From a checkpoint of a small class-conditioned image diffusion model: arch uvit.
Rows from block 3 of a small class-conditioned image diffusion model, named by matrix and row number. Rows with one number belong to one neuron. Each number is 128 + 24 x the weight over its row's rms, rounded and kept within 0 to 255. All counts start at 0. Numbers have three digits each.
After each neuron's rows are labels from the 100 images, of 14976 (inputs lightly noised), where the neuron reaches its highest value: "colour at peak" is the nearest of a few named colours to the mean colour under the peak; "peak at" is the part of the image that holds the peak. Only what is clearly more common there than usual is listed. The data: telescope images of galaxies (Galaxy Zoo DECaLS). In brackets: how many of the 100.
# fc1: MLP up (model.blocks.3.mlp.fc1.weight, 512x256), inputs 0-127
# fc2: MLP down (model.blocks.3.mlp.fc2.weight, 256x512, transposed), outputs 0-127

fc1.166:133127128128130129126128142126125136149104129129131134123129146134127129135129127124129128128148135123138130129128126126147151116126182112128130140128130127129123127129129127085121112127026126130133133127128030137126120129130125113125184128255127117129130126131129164127168129131122124130127128127125128129128128124131127127130128131126130128130130127128127125124132130126129128068127
fc2.166:126129130128118128128144171124129138130129152122136133131130128087128132132125122130125130063131128131138130122122128097106127126118120124123125130133129128046125129125128128127131131133126150136119130110141121128124123097132129128111127126100131123130119127162127129126126122130126128128130139123130128117130132119138129107108127128119128131151138125127122133127125130124125129146128
colour at peak: brown (41)
peak at: centre (42)

fc1.300:129127127123129134126130132127126131176055130134140130127127128134129140128129127128120127127170130127124174130124128140130125127127145114113127148130125090128126127132160133079130129128092127130127128119128121128127120130175125130125127128152207125127133128129132133129153107131126127129129142126129129128127128128128124126127128127124131178127124128124127125111172127127129120127127
fc2.300:128128232128128129129126127129127128129127128115131128129126127189127127132129130129128129132128129128129128124128128126128128128128129129128129128129128131123127128128126128128128128129109126129128128125128123128128124127131128128127126126128128127129129128142131128128128124129128128128127129127128128124128128127129128126129128130128128126124129128128136128127130128126115127128128
colour at peak: brown (39)
peak at: middle right (40)

fc1.484:128127128127128128128128129000117155129126127128130129127128129128128129129128135128130127127214219126128133129128127128128129127125130128128128131131134127128127128129132128123128100127080124128128130128128127128125128129128126128127227128255128127128129128129141129127255127128128128129128129128126129129128128128128128127127128128128129129128128128127127127128128129127129128127128
fc2.484:129128130128127128131172196125129143130136132126131125125131126000127130130127125131127106069127124129128125123122128103080120127129002125129132127130127127000126129110126128130130131128124133128126128123130129130127124132142130125119124128060130054129129131134124131128126130128128129133128161125131128121128127126129128124128127130127128127127127127127114128128133127125128128127128
colour at peak: grey (55); brown (44)
peak at: centre (98)

fc1.503:129127127125129131126130131127127130178066130135137130127127128135128137128129126128119120126164129127125185128124128143130124127127149114113127151129124076128126128131165132085129129128100127129127128119128122128127121130189125129125127128149200126127131128129131132129161111132126127129128141126128129128127128128128124126127128128125131176127125128123128125105170126128129120127127
fc2.503:128128233128127129129126127129127128129126128110131128129126126225127127132130130130129129132127129128129128124129128125128128127127129129127129128129128131121125127128125128128127128129105126129128128125128124128128124127131128128127126125128128127129129128164132128128128126129128128129128129126128128120128128127129128126129128131130128126124130128128136128128131128126109127128128
colour at peak: brown (51)
peak at: middle right (40)

fc1.286:129127127122129133126130132127125131176056130134141130127127128132129140128130127128121127126172130127124169130124128138130125127127145115115127148130125094128126127132160133075130130128086127130127128119128121128127120130169125130124127128158205125127134128129132133128154110131126127129129141126129129128128128128128125126127128127124132180127124128124127125113170127127129121127127
fc2.286:128128232128128129129126127129127128129127129115131128129126127176127127132129130129128129132128129128129128124128128125128128128128129129128129129129128131123127128127126128128128128129110126129127128125128123128128124127131128128127127126128128127129129128137131128128128124129128128128127129127128128124128128127129128126128128130128128127124130128128136128128130128126115127128128
colour at peak: brown (42)
peak at: middle right (43)

fc1.96:128127128127128128128129130126127131147127128128129129128128128128128128129129128128128128128184130128128128128127127128129128128127130128128128192129128128128086127128129128066128067128059128128128129127128127128127126129130127128127239128255128128128129128128129206125175128128129127128128128128127128128128128128128128127128128128128129131127128128128127127127128128128128128127128
fc2.96:128128128128128129128136128128126131128128134128129129127130126124126127128129127131128132126128128128126128125124122125122126127128128128128126129128130128047128130124125128128128128131128129128115129125128125124121123128136130125106127128126129111128131128137127128128128129128128128127128136127128128124128128127128129123124128129124127127126128127126126129128128127123126129128128
colour at peak: brown (59); grey (38)
peak at: centre (91)

fc1.191:128124128127128128125129130126126254131125128128130138128128132126129130130129126128129123110129131102130130132128128125128130124117129126128127168128129126127126127129229128127127126127104128128128133128128116130127022128129124127127185128255129127128129128131129179121143128129129128129128134128127128128128128127130128126131128128128132131128128128128127127055129128106129128126128
fc2.191:124128131128129128128134127127120140129142145124132131125131128119125128134128123134129131059127130129127127119128117121125125111126127128126119130129131127047123130127128126130126128132127126128119128123127127118121122128137128135077119125108134123130136129181126129131128131127130129127134140124129128122129127125128129123125131130126128127126129127127113128127127127119120136126128
colour at peak: brown (61)
peak at: centre (49); top centre (31)

fc1.132:128127128127129128128128128000109152129126127128130128128128129127128128129128136128130128127177216127127131129128127128128129128127128128127128130131145127128127128129132127123128094127077125128128129128128127129122128129126127128127225128255128127128128128129144129128240127127128128128128129128126129128128128128128128127127128128129129129128128128127127127128128129127129128127128
fc2.132:129128131128127128130166191125128139129141132126135125125131124000127131130127125131127109074127123129131125125123128105078119127129000124129131127130127128018125128111126127130130131127124134128126128122130129132127125132139130128122125128052130057129129131133123130128126131128128129133128159125131128120128127127129128124128126130127128129129127126126111128128133127125128128127128
colour at peak: grey (58); brown (41)
peak at: centre (93)

fc1.75:128127128127128128128129129040125167130127128128130129129128129127128128129128127128129127127163214112128129128127127128128128128127128128128128129130130128128127128128135128120128106128079127128128129127128127128085128129129127128127249128255128128128129128129145129128255127128128127128128128128127129128128127128128128126127128128128129129128128128127126127128128129128129128127128
fc2.75:130129129128122129131128189125128133129136138128133127126132128028127131131128124133127119123126121131139126120123128079036122123129029123129132129131128127000124131100122127130128131130124133128121128121127130132127121133149130134114121128077128025131129131137122131128126129127130129129130176122132128108127127125129128124127126130126128127126127125125122128127135126123124128127129
colour at peak: brown (53); grey (46)
peak at: centre (97)

fc1.307:129127127111129129126130131126127136199108128131130131127128133128127128129129127128126127127180130127131129128124127129130128125127150124128128208130129126128110126129131131038127129128046127128127129127128126128126113130145126128126159129255129128127131128129132190127203128130129126129128142127127129128128128128129127126127128128126134144127127128126127126122131128127129128114127
fc2.307:128128170128127128129136132128127130129128137117130129126129125126122127128129126131128130126128128128128129124125124125118127126127129128127128130130129130066128128124123128128127128131127129129124129126128122125123125128134129119114127127128130122128130128135128128128128127128128128129128136127128128123128128127129129119125127129124127127127128127127127129128128127124123129127128
colour at peak: brown (45)
peak at: middle right (44); top right (35)

fc1.336:128127128128128128128129128000106157128128128128129128129128129127128129128128128128129128127129197128127129128128128128128128128127128128127128129130130128128127127128138128120128128128117127128128128128128127128125126128128127128128229128255128128128128128129130129128255128128128128128128128128128128128128127128128128126128128128128128130128128128127127128128128128128128128128128
fc2.336:132129128128125128129142148124127132130139142128131128122132129000126131131127124132127126129127118129128123119123129111101124125129000121130133127131127126033129131101120127133127132126123138128124128118127130130127122136143133131128122129072131109132133135132117130131126132128130130127129147119133127125127126124129128122129125131124128127125125125124122128127134126122126127126129
colour at peak: brown (60); grey (38)
peak at: centre (87)

fc1.384:129127127122129130126130131127123130162081130133140130127127129128128131128129127127124128127180130125126194128125128132129126128127146119122127149130128103128126128129178133080128129127072127129128128119128115128127123129162126129126128129202158127127131128129132131129184128129127127129128132127127129128128129127128126126127128128122130161127126128127128126114141127127129128127127
fc2.384:128127222128127128130127126129125128129126130072132127128125126140127127135129130130129129129127128129129128123130127122120138125125130129125129129130128133121119128127124128128127127130111127130128129124128122128128123127131128127126127126128128125129129128179132128129129122129129128130128132124127128119127128126132128127129127132126128125125136128128131129130130128126093128127128
colour at peak: brown (49)
peak at: middle right (49)

fc1.246:128127128127128128128129129016125162130127128128130129128128129127128128129128127128129127127203212121128129128128127128128128128127128128128128129130130128128127128128133128121128095128071126128128130127128127128091128129128127128127237128255128127128129128129145129127255127128128127128128128128127129129128127128128128126127128128128129129128128128127127127128128129128129128127128
fc2.246:130129130128126128130143202125128138130134136127133126125132127000127131130127124132127112081126122130129125121120128097052122124129013123129132128130127127000124131102123127130129131129124134128122129121128129131127121134148129128116123128059129000130130131137122131128126131128129129131128178123131128113127127125129128123128126130126128127126127125126116128128135126124126128126128
colour at peak: brown (52); grey (47)
peak at: centre (94)

fc1.469:128127128127129128128128128000104155129126126128130128128128130128128128129128139128130128127165213127127131129128127128128131127127128128127128130131157127128127128129132128124128099127081125128128129128128127129124128130125126128127230128255128127128129128129145129128232127127128128128128129128126129128128128128128128127127128128129129130128128128127127127128129129127129128127128
fc2.469:129128130128128128131171189125128138129144132126137125125131124000127131130127126131127111061127124129132126125124128103079118128129000124128131126131127128030125128113126128130129131127125133128127128122130129132126125131137130128121125128052129067130129130133124130128126130128128129133128155125131128120128127127129128124128127129127128129130127126125111129128133127125128128128128
colour at peak: grey (54); brown (45)
peak at: centre (94)

fc1.451:128127126128130128128128128000088135128125124128130128128128130128128128128128149128130128127157203127127132131128127128128133127126128128127128130131202126128127128130133128124128093126078124129129129128128127129126126131116127128126209128255128127128129127129145129128196128127127128129128129128126129128128128128128128127127128128129129130128128128127127127128129129127129128127128
fc2.451:129128129128128127131163185125129135128146132127137126125130125000128131130126127130127121055128124129127126126125129108096121128129000124128131127131128128083126128118126128129129131127126134128127128122130129132124126131133129129122126128052129082129129130134124130128126131128127129133128148125130128122128128127129128125128127129128128129129128127124113129128132128126128128129128
colour at peak: grey (53); brown (45)
peak at: centre (90)

fc1.28:128127127127128128128129130126127130159126128129129129128128129128128128129129127128128128128188130127128128128126127128129128128127135127128128195129129127128090127129129129050128082128055128128128129127128127128127124129131127128127222128255128128127129128128130203126178128128129127128128130128127128128128128128128128127127128128128130131127128128127127127127128128128128128118128
fc2.28:128128171128127129128134128128126130128128134128130129127129126125126127128129127131128131127128128127127128125125124125123126126128128128129127129129130128053128129124125128128127127131128129128118129125128125125122124128135129125110127128127129114128130128136127128128128129128128128127129135127128128124128128127128129123124128129124127127127128127126127129128128127123126129128128
colour at peak: brown (60)
peak at: centre (64)

fc1.215:128127128127128128128128129000114150129126127128130129128128129127128128129128132128130128127205225127127132128128127129128129128127128128128128130132130127128127128129131128122128093127080125128128129128128127128126128129127126128127238128255128127128129128129140129128251127128128127129128129128126129129128128128128128127127128128128129129128128128127127127128128129128129128127128
fc2.215:129128130128127128130169187125130142130136132126132125125131126000127130130127125131127107092127123129127125123121128104080118127129000125129132126130127127000126128110126128130130131128124133128126128122129129130128125132142130126119124128057130067129130131134124131129126131128127129133129159125131128121128127126129128124129127129127128127127127127127116128128133127125128128128128
colour at peak: grey (60); brown (39)
peak at: centre (97)

fc1.127:128127128128129128128128128000105142128126126128130128128128130127128128129128142128130128127173215127127132130128127129128131127125128128127128130131181127128127128129132128124128092127080125128128129128128127129125128130123126128127216128255128127128129128129142129128227127127128128129128129128127129128128128128128128127127128128129129130128128128127127127128128129127129128127128
fc2.127:129128130128128128130162190125128138129143131127137125125131125000128131130127126131127113066127123129132126126124129102088119127128000124129131127130127128044124128115126128130129131127125134128127128123130129133126126131136129130123125128061129054130129130133123130128126131128128129133128156125131128121128127127129128125128127129128128129129127126126110128128133128126128128128128
colour at peak: grey (54); brown (44)
peak at: centre (92)

fc1.79:128127128128129128128128128000100156128127126128130128128128129127128128128128136128130128127144218127127132129128127129128131128127127128127128130131144128128127128129133127122128091127079125128128129128128127129125128129126126128127232128255128127128128128129143129128232127127128128128128129128127129128128128128128128127127128128129129130128128128127127127128129129127129128127128
fc2.79:130128130128128128130158177125128135129141132126136126126130126000127131130127126131127115098127122129135125124125129110081117127129000124129131127131127127048126128113126127130129131127124133128127128122130129133128126131136130131124125128058129087130129131133123130129127131128128129131128153125131128121128127126130128124129126130127128128127127126126112128128133128125128128128128
colour at peak: grey (55); brown (43)
peak at: centre (91)

fc1.504:128127128127128128128128129000114153129126127128130129127128129128128129129128137128130128127212221127128133129128127129128129127126130128128128130131136127128127128129131128123128097127080124128128130128128127128126128129127127128127227128255128127128129128129141129127255127128128128129128129128126129129128128128128128127127128128128129129128128128127127127128128129127129128127128
fc2.504:129128130128127128130171195125130142130137132126132125125131126000127130130127125131127106070127124129128125124122128102081120127129000125129132127130127127001126128110127127129130131128124133129126128123130129131127124132141130126120124128058130061129129131133124131128126131128127129133128160126131128122128127127129128124128127129127128127127127127127114128128133127126128128128128
colour at peak: grey (56); brown (43)
peak at: centre (96)

fc1.440:128127128128128128128129129000120151128127128128130129129128129127128128129128131128130128127165220127128129128128127128128128128127128128128128129130130128128127128128132127122128091128080126128128129128128127128104128128127127128127229128255128127128128128129143129128255127128128128128128129128127128128128127128128128127127128128128129129128128128127127127128128129128129128127128
fc2.440:130128131128126128131157199125128137130139135127132125125131125000127131130127125132127111087127121129136125123123128099058121126129000123129132128130127127000124129105123127131129131128123135128125128121128129133128124134144130130122123128046130035130131132132122130129126131128129129131129169123131128118128127126129127123128126130127128128127127126127113128128134127124127128127128
colour at peak: grey (52); brown (47)
peak at: centre (97)

fc1.427:128127128128128128128128128000101154128127126128130128129128129127128128129128139128130128127184213127127130129128127128128130128127128128127128129131161127128127128129132127123128087127073125128128129128128127128117128129126127128127225128255128127128128128129145129128237127128128128128128129128127129128128127128128128127127128128129129129128128128127127127128128129128129128127128
fc2.427:129128130128127128130157197125128138129141133127132126125131125000127131130127126131127113064128123129127125125123129110082121127129000124129131127130127127050125128111126127129130131127124134128126128122129129132127125133138130128123125128046129061130129131134123130128126132128127129132128159125131128122128127126129128124129126130127128128127127126127113128128133127126128128128128
colour at peak: grey (54); brown (44)
peak at: centre (92)

fc1.59:128127128128128128128128128000102166128127127128130128129128129127128128129128136128130128127151209127127129128128127128128130128127128128127128129130157127128127128129133127122128099127080126128128129128128127129112128129126126128127236128255128127128128128129145129128245127128128128128128129128127129128128127128128128127127128128129129130128128128127127127128128129128129128127128
fc2.59:130128129128127128130160197125128135129145135127132126125131125000127132130127126131127118067127122129131125124124128105068122127129000123129132128131127127038125129109125127129129131128124134128126128122129129132126125133139130131120124128041130072130130131135122130128126131128128129132129158124131128118128127126129128124128126129127128128127127126125113128128133127125127128128128
colour at peak: grey (51); brown (47)
peak at: centre (94)

fc1.422:128127128128129128128128129000102164128126127128130128128128129127128128128128138128130128127139212127127131129128127128128130128127128128127128130131152128128127127129133127122128108127085125128128129128128127129120128129126127128127202128255128127128128128129144129128249127127128128128128129128126129128128128128128128127127128128129129130128128128127127127128128129128129128127128
fc2.422:130128130128127128130163203125128135129144133127132126124131124000127132130127126131127114069128123129140126125124128110073121127129000123129132127131127127052125128111126128129130131127125134128127128122130129133128126133139130129126125128049129077130130131130123130128126131128128129133128155125131128122128127127129127124128126129127128129131127126124112129128133127125128128127128
colour at peak: grey (52); brown (46)
peak at: centre (90)

fc1.197:128127128127129128128128128000096142128126123128130128128128130127128128129128145128130128127201218127127134129128126129128130127126128128127128130131164127128127128129132128124128087127073124128128129128128127129125128130121127128127219128255128127128129127129146129128225127127128128129128129128126129129128128128128128127127128128129129129128128128127127127128128129127129128127128
fc2.197:129128130128128128130155193125129139129138131126134126125130126000127131130125126130127115063128124129127125126123128100090120128129000124129131126130127128068125128115127128129130131127125134128127128122130129132127126131135130127124125128054129076129129130132124131128126131129127128132128153126131128125128127127129128125129127129128128129127128127127113128128133128126129128128128
colour at peak: grey (53); brown (45)
peak at: centre (91)

fc1.252:129127127124129131126130131127127130177069130135138130127127128132128135128129126128120122126168129127125184128124128140130125128127150115115127152130125081128126128130167133082129129128094127129127128119128121128127121130185125129126127129161193126127131128129131132129166120131127127129128139126128129128127128128128125126127128128125131176127125128124128125106164127128129122127127
fc2.252:128128232128127129129126126129127128129126129104131128129125126214127127133130130130129129131127129128129128124129128125127128126127130129127129129129128132120125127128125128128127127130106126129128128125128123128128123127131128128127126126128128126129129128167132128129129125129128128129128130126127128121128128127129128127129128131129128126124131128128136128128130128126107127127128
colour at peak: brown (48)
peak at: middle right (44)

fc1.481:128127128128128128128128128000106130128127125128130128129128129126128128128128136128130128127141228127127131128128127129128129128127127128127128130132131128128127128129132127121128074127078125128128129128128127129124128128126127128127223128255128127128128128129137129128235127128128128128128129128127129128128127128128128127128128128129129129128128128127127127128128129128129128127128
fc2.481:130128129128127128129159174125129136129138132126131127126130127000127130130128126131127118118127122128128125125123128113088121127129000124129131126130127127064127128114126128130130131128124134128127128122129129132128126131137131129127125128046130098130130131131123130129126131128128129130128152125131128125128127126129128124129126130127128128127127127127117128128132128125128128128128
colour at peak: grey (62); brown (37)
peak at: centre (95)

fc1.247:128127128127128128128129129000122172130126128128130129128128129127128128129128128128130127127178214127128129128127127128128129128127128128128128129131130128128127127128133128121128099127076126128128130128128127128120128129128126128127244128255128127128129128129145129126255127128128127128128129128127129129128127128128128126127128128128129129128128128127126127128128129127129128127128
fc2.247:130128130128127128131177189125128139130140135127134125125131125000127131131128125132127108076127123129131125122122128108067118126129000124129132127131127127000125129108125127130130131128123133128125128121129129131126124132143130128116123128053130044130130131138123131128126130128128129132129164124131128115128127126129128124128126130127128127126127126126112128128133127124127128127128
colour at peak: grey (51); brown (48)
peak at: centre (96)

fc1.311:128127127126128128128129129093122142133124128128137130128128129127128128129128127128128127122240152110128135128127127128129128128109147127128128154130129126128123128129164131091128128128046127128128129126128120128124123129129127128126128129255129128127130128129135131128255128128128127129128128128127129128128128128128128126128128128127129131127128128127127127127129128127129128127127
fc2.311:129128217128125128131128152130127135129126136074132126126129125102127125133127126133129128111126127142128127120128126105091136119115127128127129130131129130069127130117114128129126127131122134130124129125127126129127121133135128115113125127126129086130131129140125129130129127128129129135127160121127128112125127125134128123128127130125128124126136126127124128129131125125121128126128
colour at peak: brown (58)
peak at: middle right (57)

fc1.378:128127128128128128128128128000103160128127127128130128129128129127128128129128135128130128127137214127127129129128127128128130128127128128128128130130149128128127127129133127121128099127082126128128129128128127129114128129126126128127237128255128127128128128129144129128249127128128128128128129128127129128128127128128128127127128128129129130128128128127127127128128129128129128127128
fc2.378:130128129128127128131161191125128134129145135127132126125131126000127131130127126131127119083127122129136125124124129103067121127129000123129132127131127127043125128109125128129129131128124134128126128121129129133127125133139131131122124128042130083130130131133123130128126131128128129132129156124131127119128127126129128124128126129127128128127127126125114128128133127125127128128128
colour at peak: grey (51); brown (48)
peak at: centre (94)

fc1.7:128127128128129128128128128000095155128126126128130128128128129127128128128128141128130128127150208127127132129128127128128131128127128128127128130131172127128127128129133127122128101127082125128128129128128127129122128129124127128127212128255128127128128128129144129128236127127128128128128129128127129128128127128128128127127128128129129130128128128127127127128128129127129128127128
fc2.7:130128130128127128130159197125128134129145133127133126125131125000127131130127126130127118069128123129132125126124129112085122127129000123129131127131127127066126128113126128129129131127125134128127128122130129133127126132136130129125125128050129080130130130132123130128126131128127129132128153125131128122128127127129128124128126130127128129128127126125113128128133127126128128128128
colour at peak: grey (52); brown (46)
peak at: centre (89)

fc1.354:128127128128128128128129128000113174128127128128130129128128129126128128129128128128130128127151221127127129128128127128128129128127127128127128129131130128128127128128133127121128091128074126128128129127128127128120128129127126128127248128255128127128128128129145129127247127128128127128128129128127129128128127128128128127127128128128129129128128128127126127128128129128129128127128
fc2.354:130128130128127128130155170124128136130139135126135126126131126000126131131128125131128114125127121129132125122124129105067114127129000124129132126131127127000126129109124127131129131128123133128125128120128129134128125132140130133121123128056129067131130132137122130129127131128129130130130164123131128116128126125129128123129125130127128128126127126127111128128134127123127128127128
colour at peak: grey (57); brown (42)
peak at: centre (95)

fc1.360:128127128128128128128128128000107145128127126128130128128128129127128128129128138128130128127187224127127131129128127128128129128127128128128128130131145127128127128129132127123128086127079125128128129128128127129124128129126127128127223128255128127128128128129142129128248127127128128128128129128126129128128128128128128127127128128128129129128128128127127127128128129128129128127128
fc2.360:129128130128127128130161193125129140130137132126132126125131126000127131130127126131127111080127123129128125125123129104084121127129000124129131126130127127042126128112126127130130131128124134128126128123130129132128125132139130127124125128050130077129129131132123130128126131128127129132128158125131128124128127126129128124129127129127128128127127127127115128128133127125128128128128
colour at peak: grey (58); brown (41)
peak at: centre (95)

fc1.275:128127128127128128128129128000114147128127127128130128129128129126128128129128130128130128127192226127127132128128127129128129128127128128128128130132131128128127128128132127122128083127076126128128129128128127128124128129127126128127236128255128127128128128129142129128244127128128128128128129128126129129128127128128128127127128128128129129128128128127127127128128129128129128127128
fc2.275:130128131128127128130148174125128139130134131126134126126131127000127131131128125131127107122126122129128125123122128101080115127129000124129132126130127127000126129112126127131130131128123134128125128121129129132128125131139130128123124128058130063130129132132123130129127131128128129131128162125131128119128127125130128124129126130127128129127127127127113128128134127125128128127128
colour at peak: grey (59); brown (40)
peak at: centre (96)

fc1.340:128127128128128128128129129000121203130128128128130129129128129126128129129128127128129127127137206103128129128128127128128128128127128128128128129131129128128127127128132127119128063128077127128128129127128127129101108129128126128128231128255128127128129128129153151127223127128128127128128129128128129129128127128128128126127128128128129129128128128127126127128128129128129128127128
fc2.340:131130130128124128130128161122127134129145140128140128127132129001127133136127125133126125117128119130128126118123128081033117122129000121129130129133127127000127132115123127130130133130123133129120129118128131132128121131140130145115123128039128047132129131153121130129125131128129130127132191121133127102128126123131129124127125129125128128126127123126109128128132127119123128127129
colour at peak: brown (58); grey (41)
peak at: centre (84)

fc1.134:128127128128128128128128128000101130128128127128130128129128129126128129128128128128129128127158223127127129128128127128128128128127127128127127130132130128128127127128132127119128062128068126128128129128128127129124128128127127128128226128255128127128128128129139129128226127128128128128128129128127129128128127128128128127128128128129129129128128128127127127128128129128129128127128
fc2.134:131129130128127128129132159124128135130132133126131128126131128000127129131127125131127124122127121128123124123121129118103122127129000124129131126129127127067128129115125127131130131127123136128125128121128129131128125131135131129127124128049130099130130133135122130129126132129128129127128153124131128126128127125130128124130126130127128128126127127128121128128133127125128128128128
colour at peak: grey (57); brown (42)
peak at: centre (89)

fc1.196:128127128127129128128128129000108154128126127128130129128128129128128128129128138128130128127204220127128132129128126129128129127126128128128128130131141127128127128129131128123128092127076125128128129128128127129123128129126127128127229128255128127128129128129143129128247127128128128129128129128126129129128128128128128127127128128128129129128128128127127127128128129127129128127128
fc2.196:129128130128127128130166195125129142130137132126132125125131126000127131130127125131127109065127123129127125124122128103081120127129000124129131126130127128020125128111127128129130131128124134129126128123130129131127125132139130127121124128052129063129129131134124131128126131128127129132128159125131128123128127126129128124129127129127128128127127127127114128128133127125128128128128
colour at peak: grey (54); brown (45)
peak at: centre (93)

fc1.158:128127128127129128128128128000115129128127125128130128129128129127128128129128140128130128127186228127127132129128127129128129128127128128128128130131160127128127128129132128123128087127090125128128129128128127129123128128126127128127213128255128127128128128129140129128255127127128128128128129128126129129128128128128128127127128128128129129128128128127127127128128129128129128127128
fc2.158:130128131128127128130155195125129138129137131126131126125130126000127131129127126131127108099127122129134125125123129095082120127129000124129132126130127127041125128112126128130129131127124135128127128122129129132128125132139130127126125128052130073129129131129123130129126131128128129132128160125131128123128127127129128124129126129128128129127127127126115128128133127126128128128128
colour at peak: grey (52); brown (47)
peak at: centre (94)

fc1.233:128127128127128128128129129000123149129127128128130129128128129127128129129128132128130128127206217127128129128128127128128129128127128128128128129130139127128127128128132127122128091128077126128128129128128127128107128129127127128127225128255128127128128128129144129127255127128128128128128129128126129129128127128128128126127128128128129129128128128127127127128128129128129128127128
fc2.233:130128131128127128131157205125128140130137133127132125125132125000127131130127125132127106071126122129130125123121128099067122126129000123129132127130127127000124130107124128130129131128124135128124128122129130131127124134144129127120124128053130021129130131133122131129126131128128129132128170124131128118128127126129128124128126130127128128127127126127114128128134126125128128128128
colour at peak: grey (51); brown (48)
peak at: centre (96)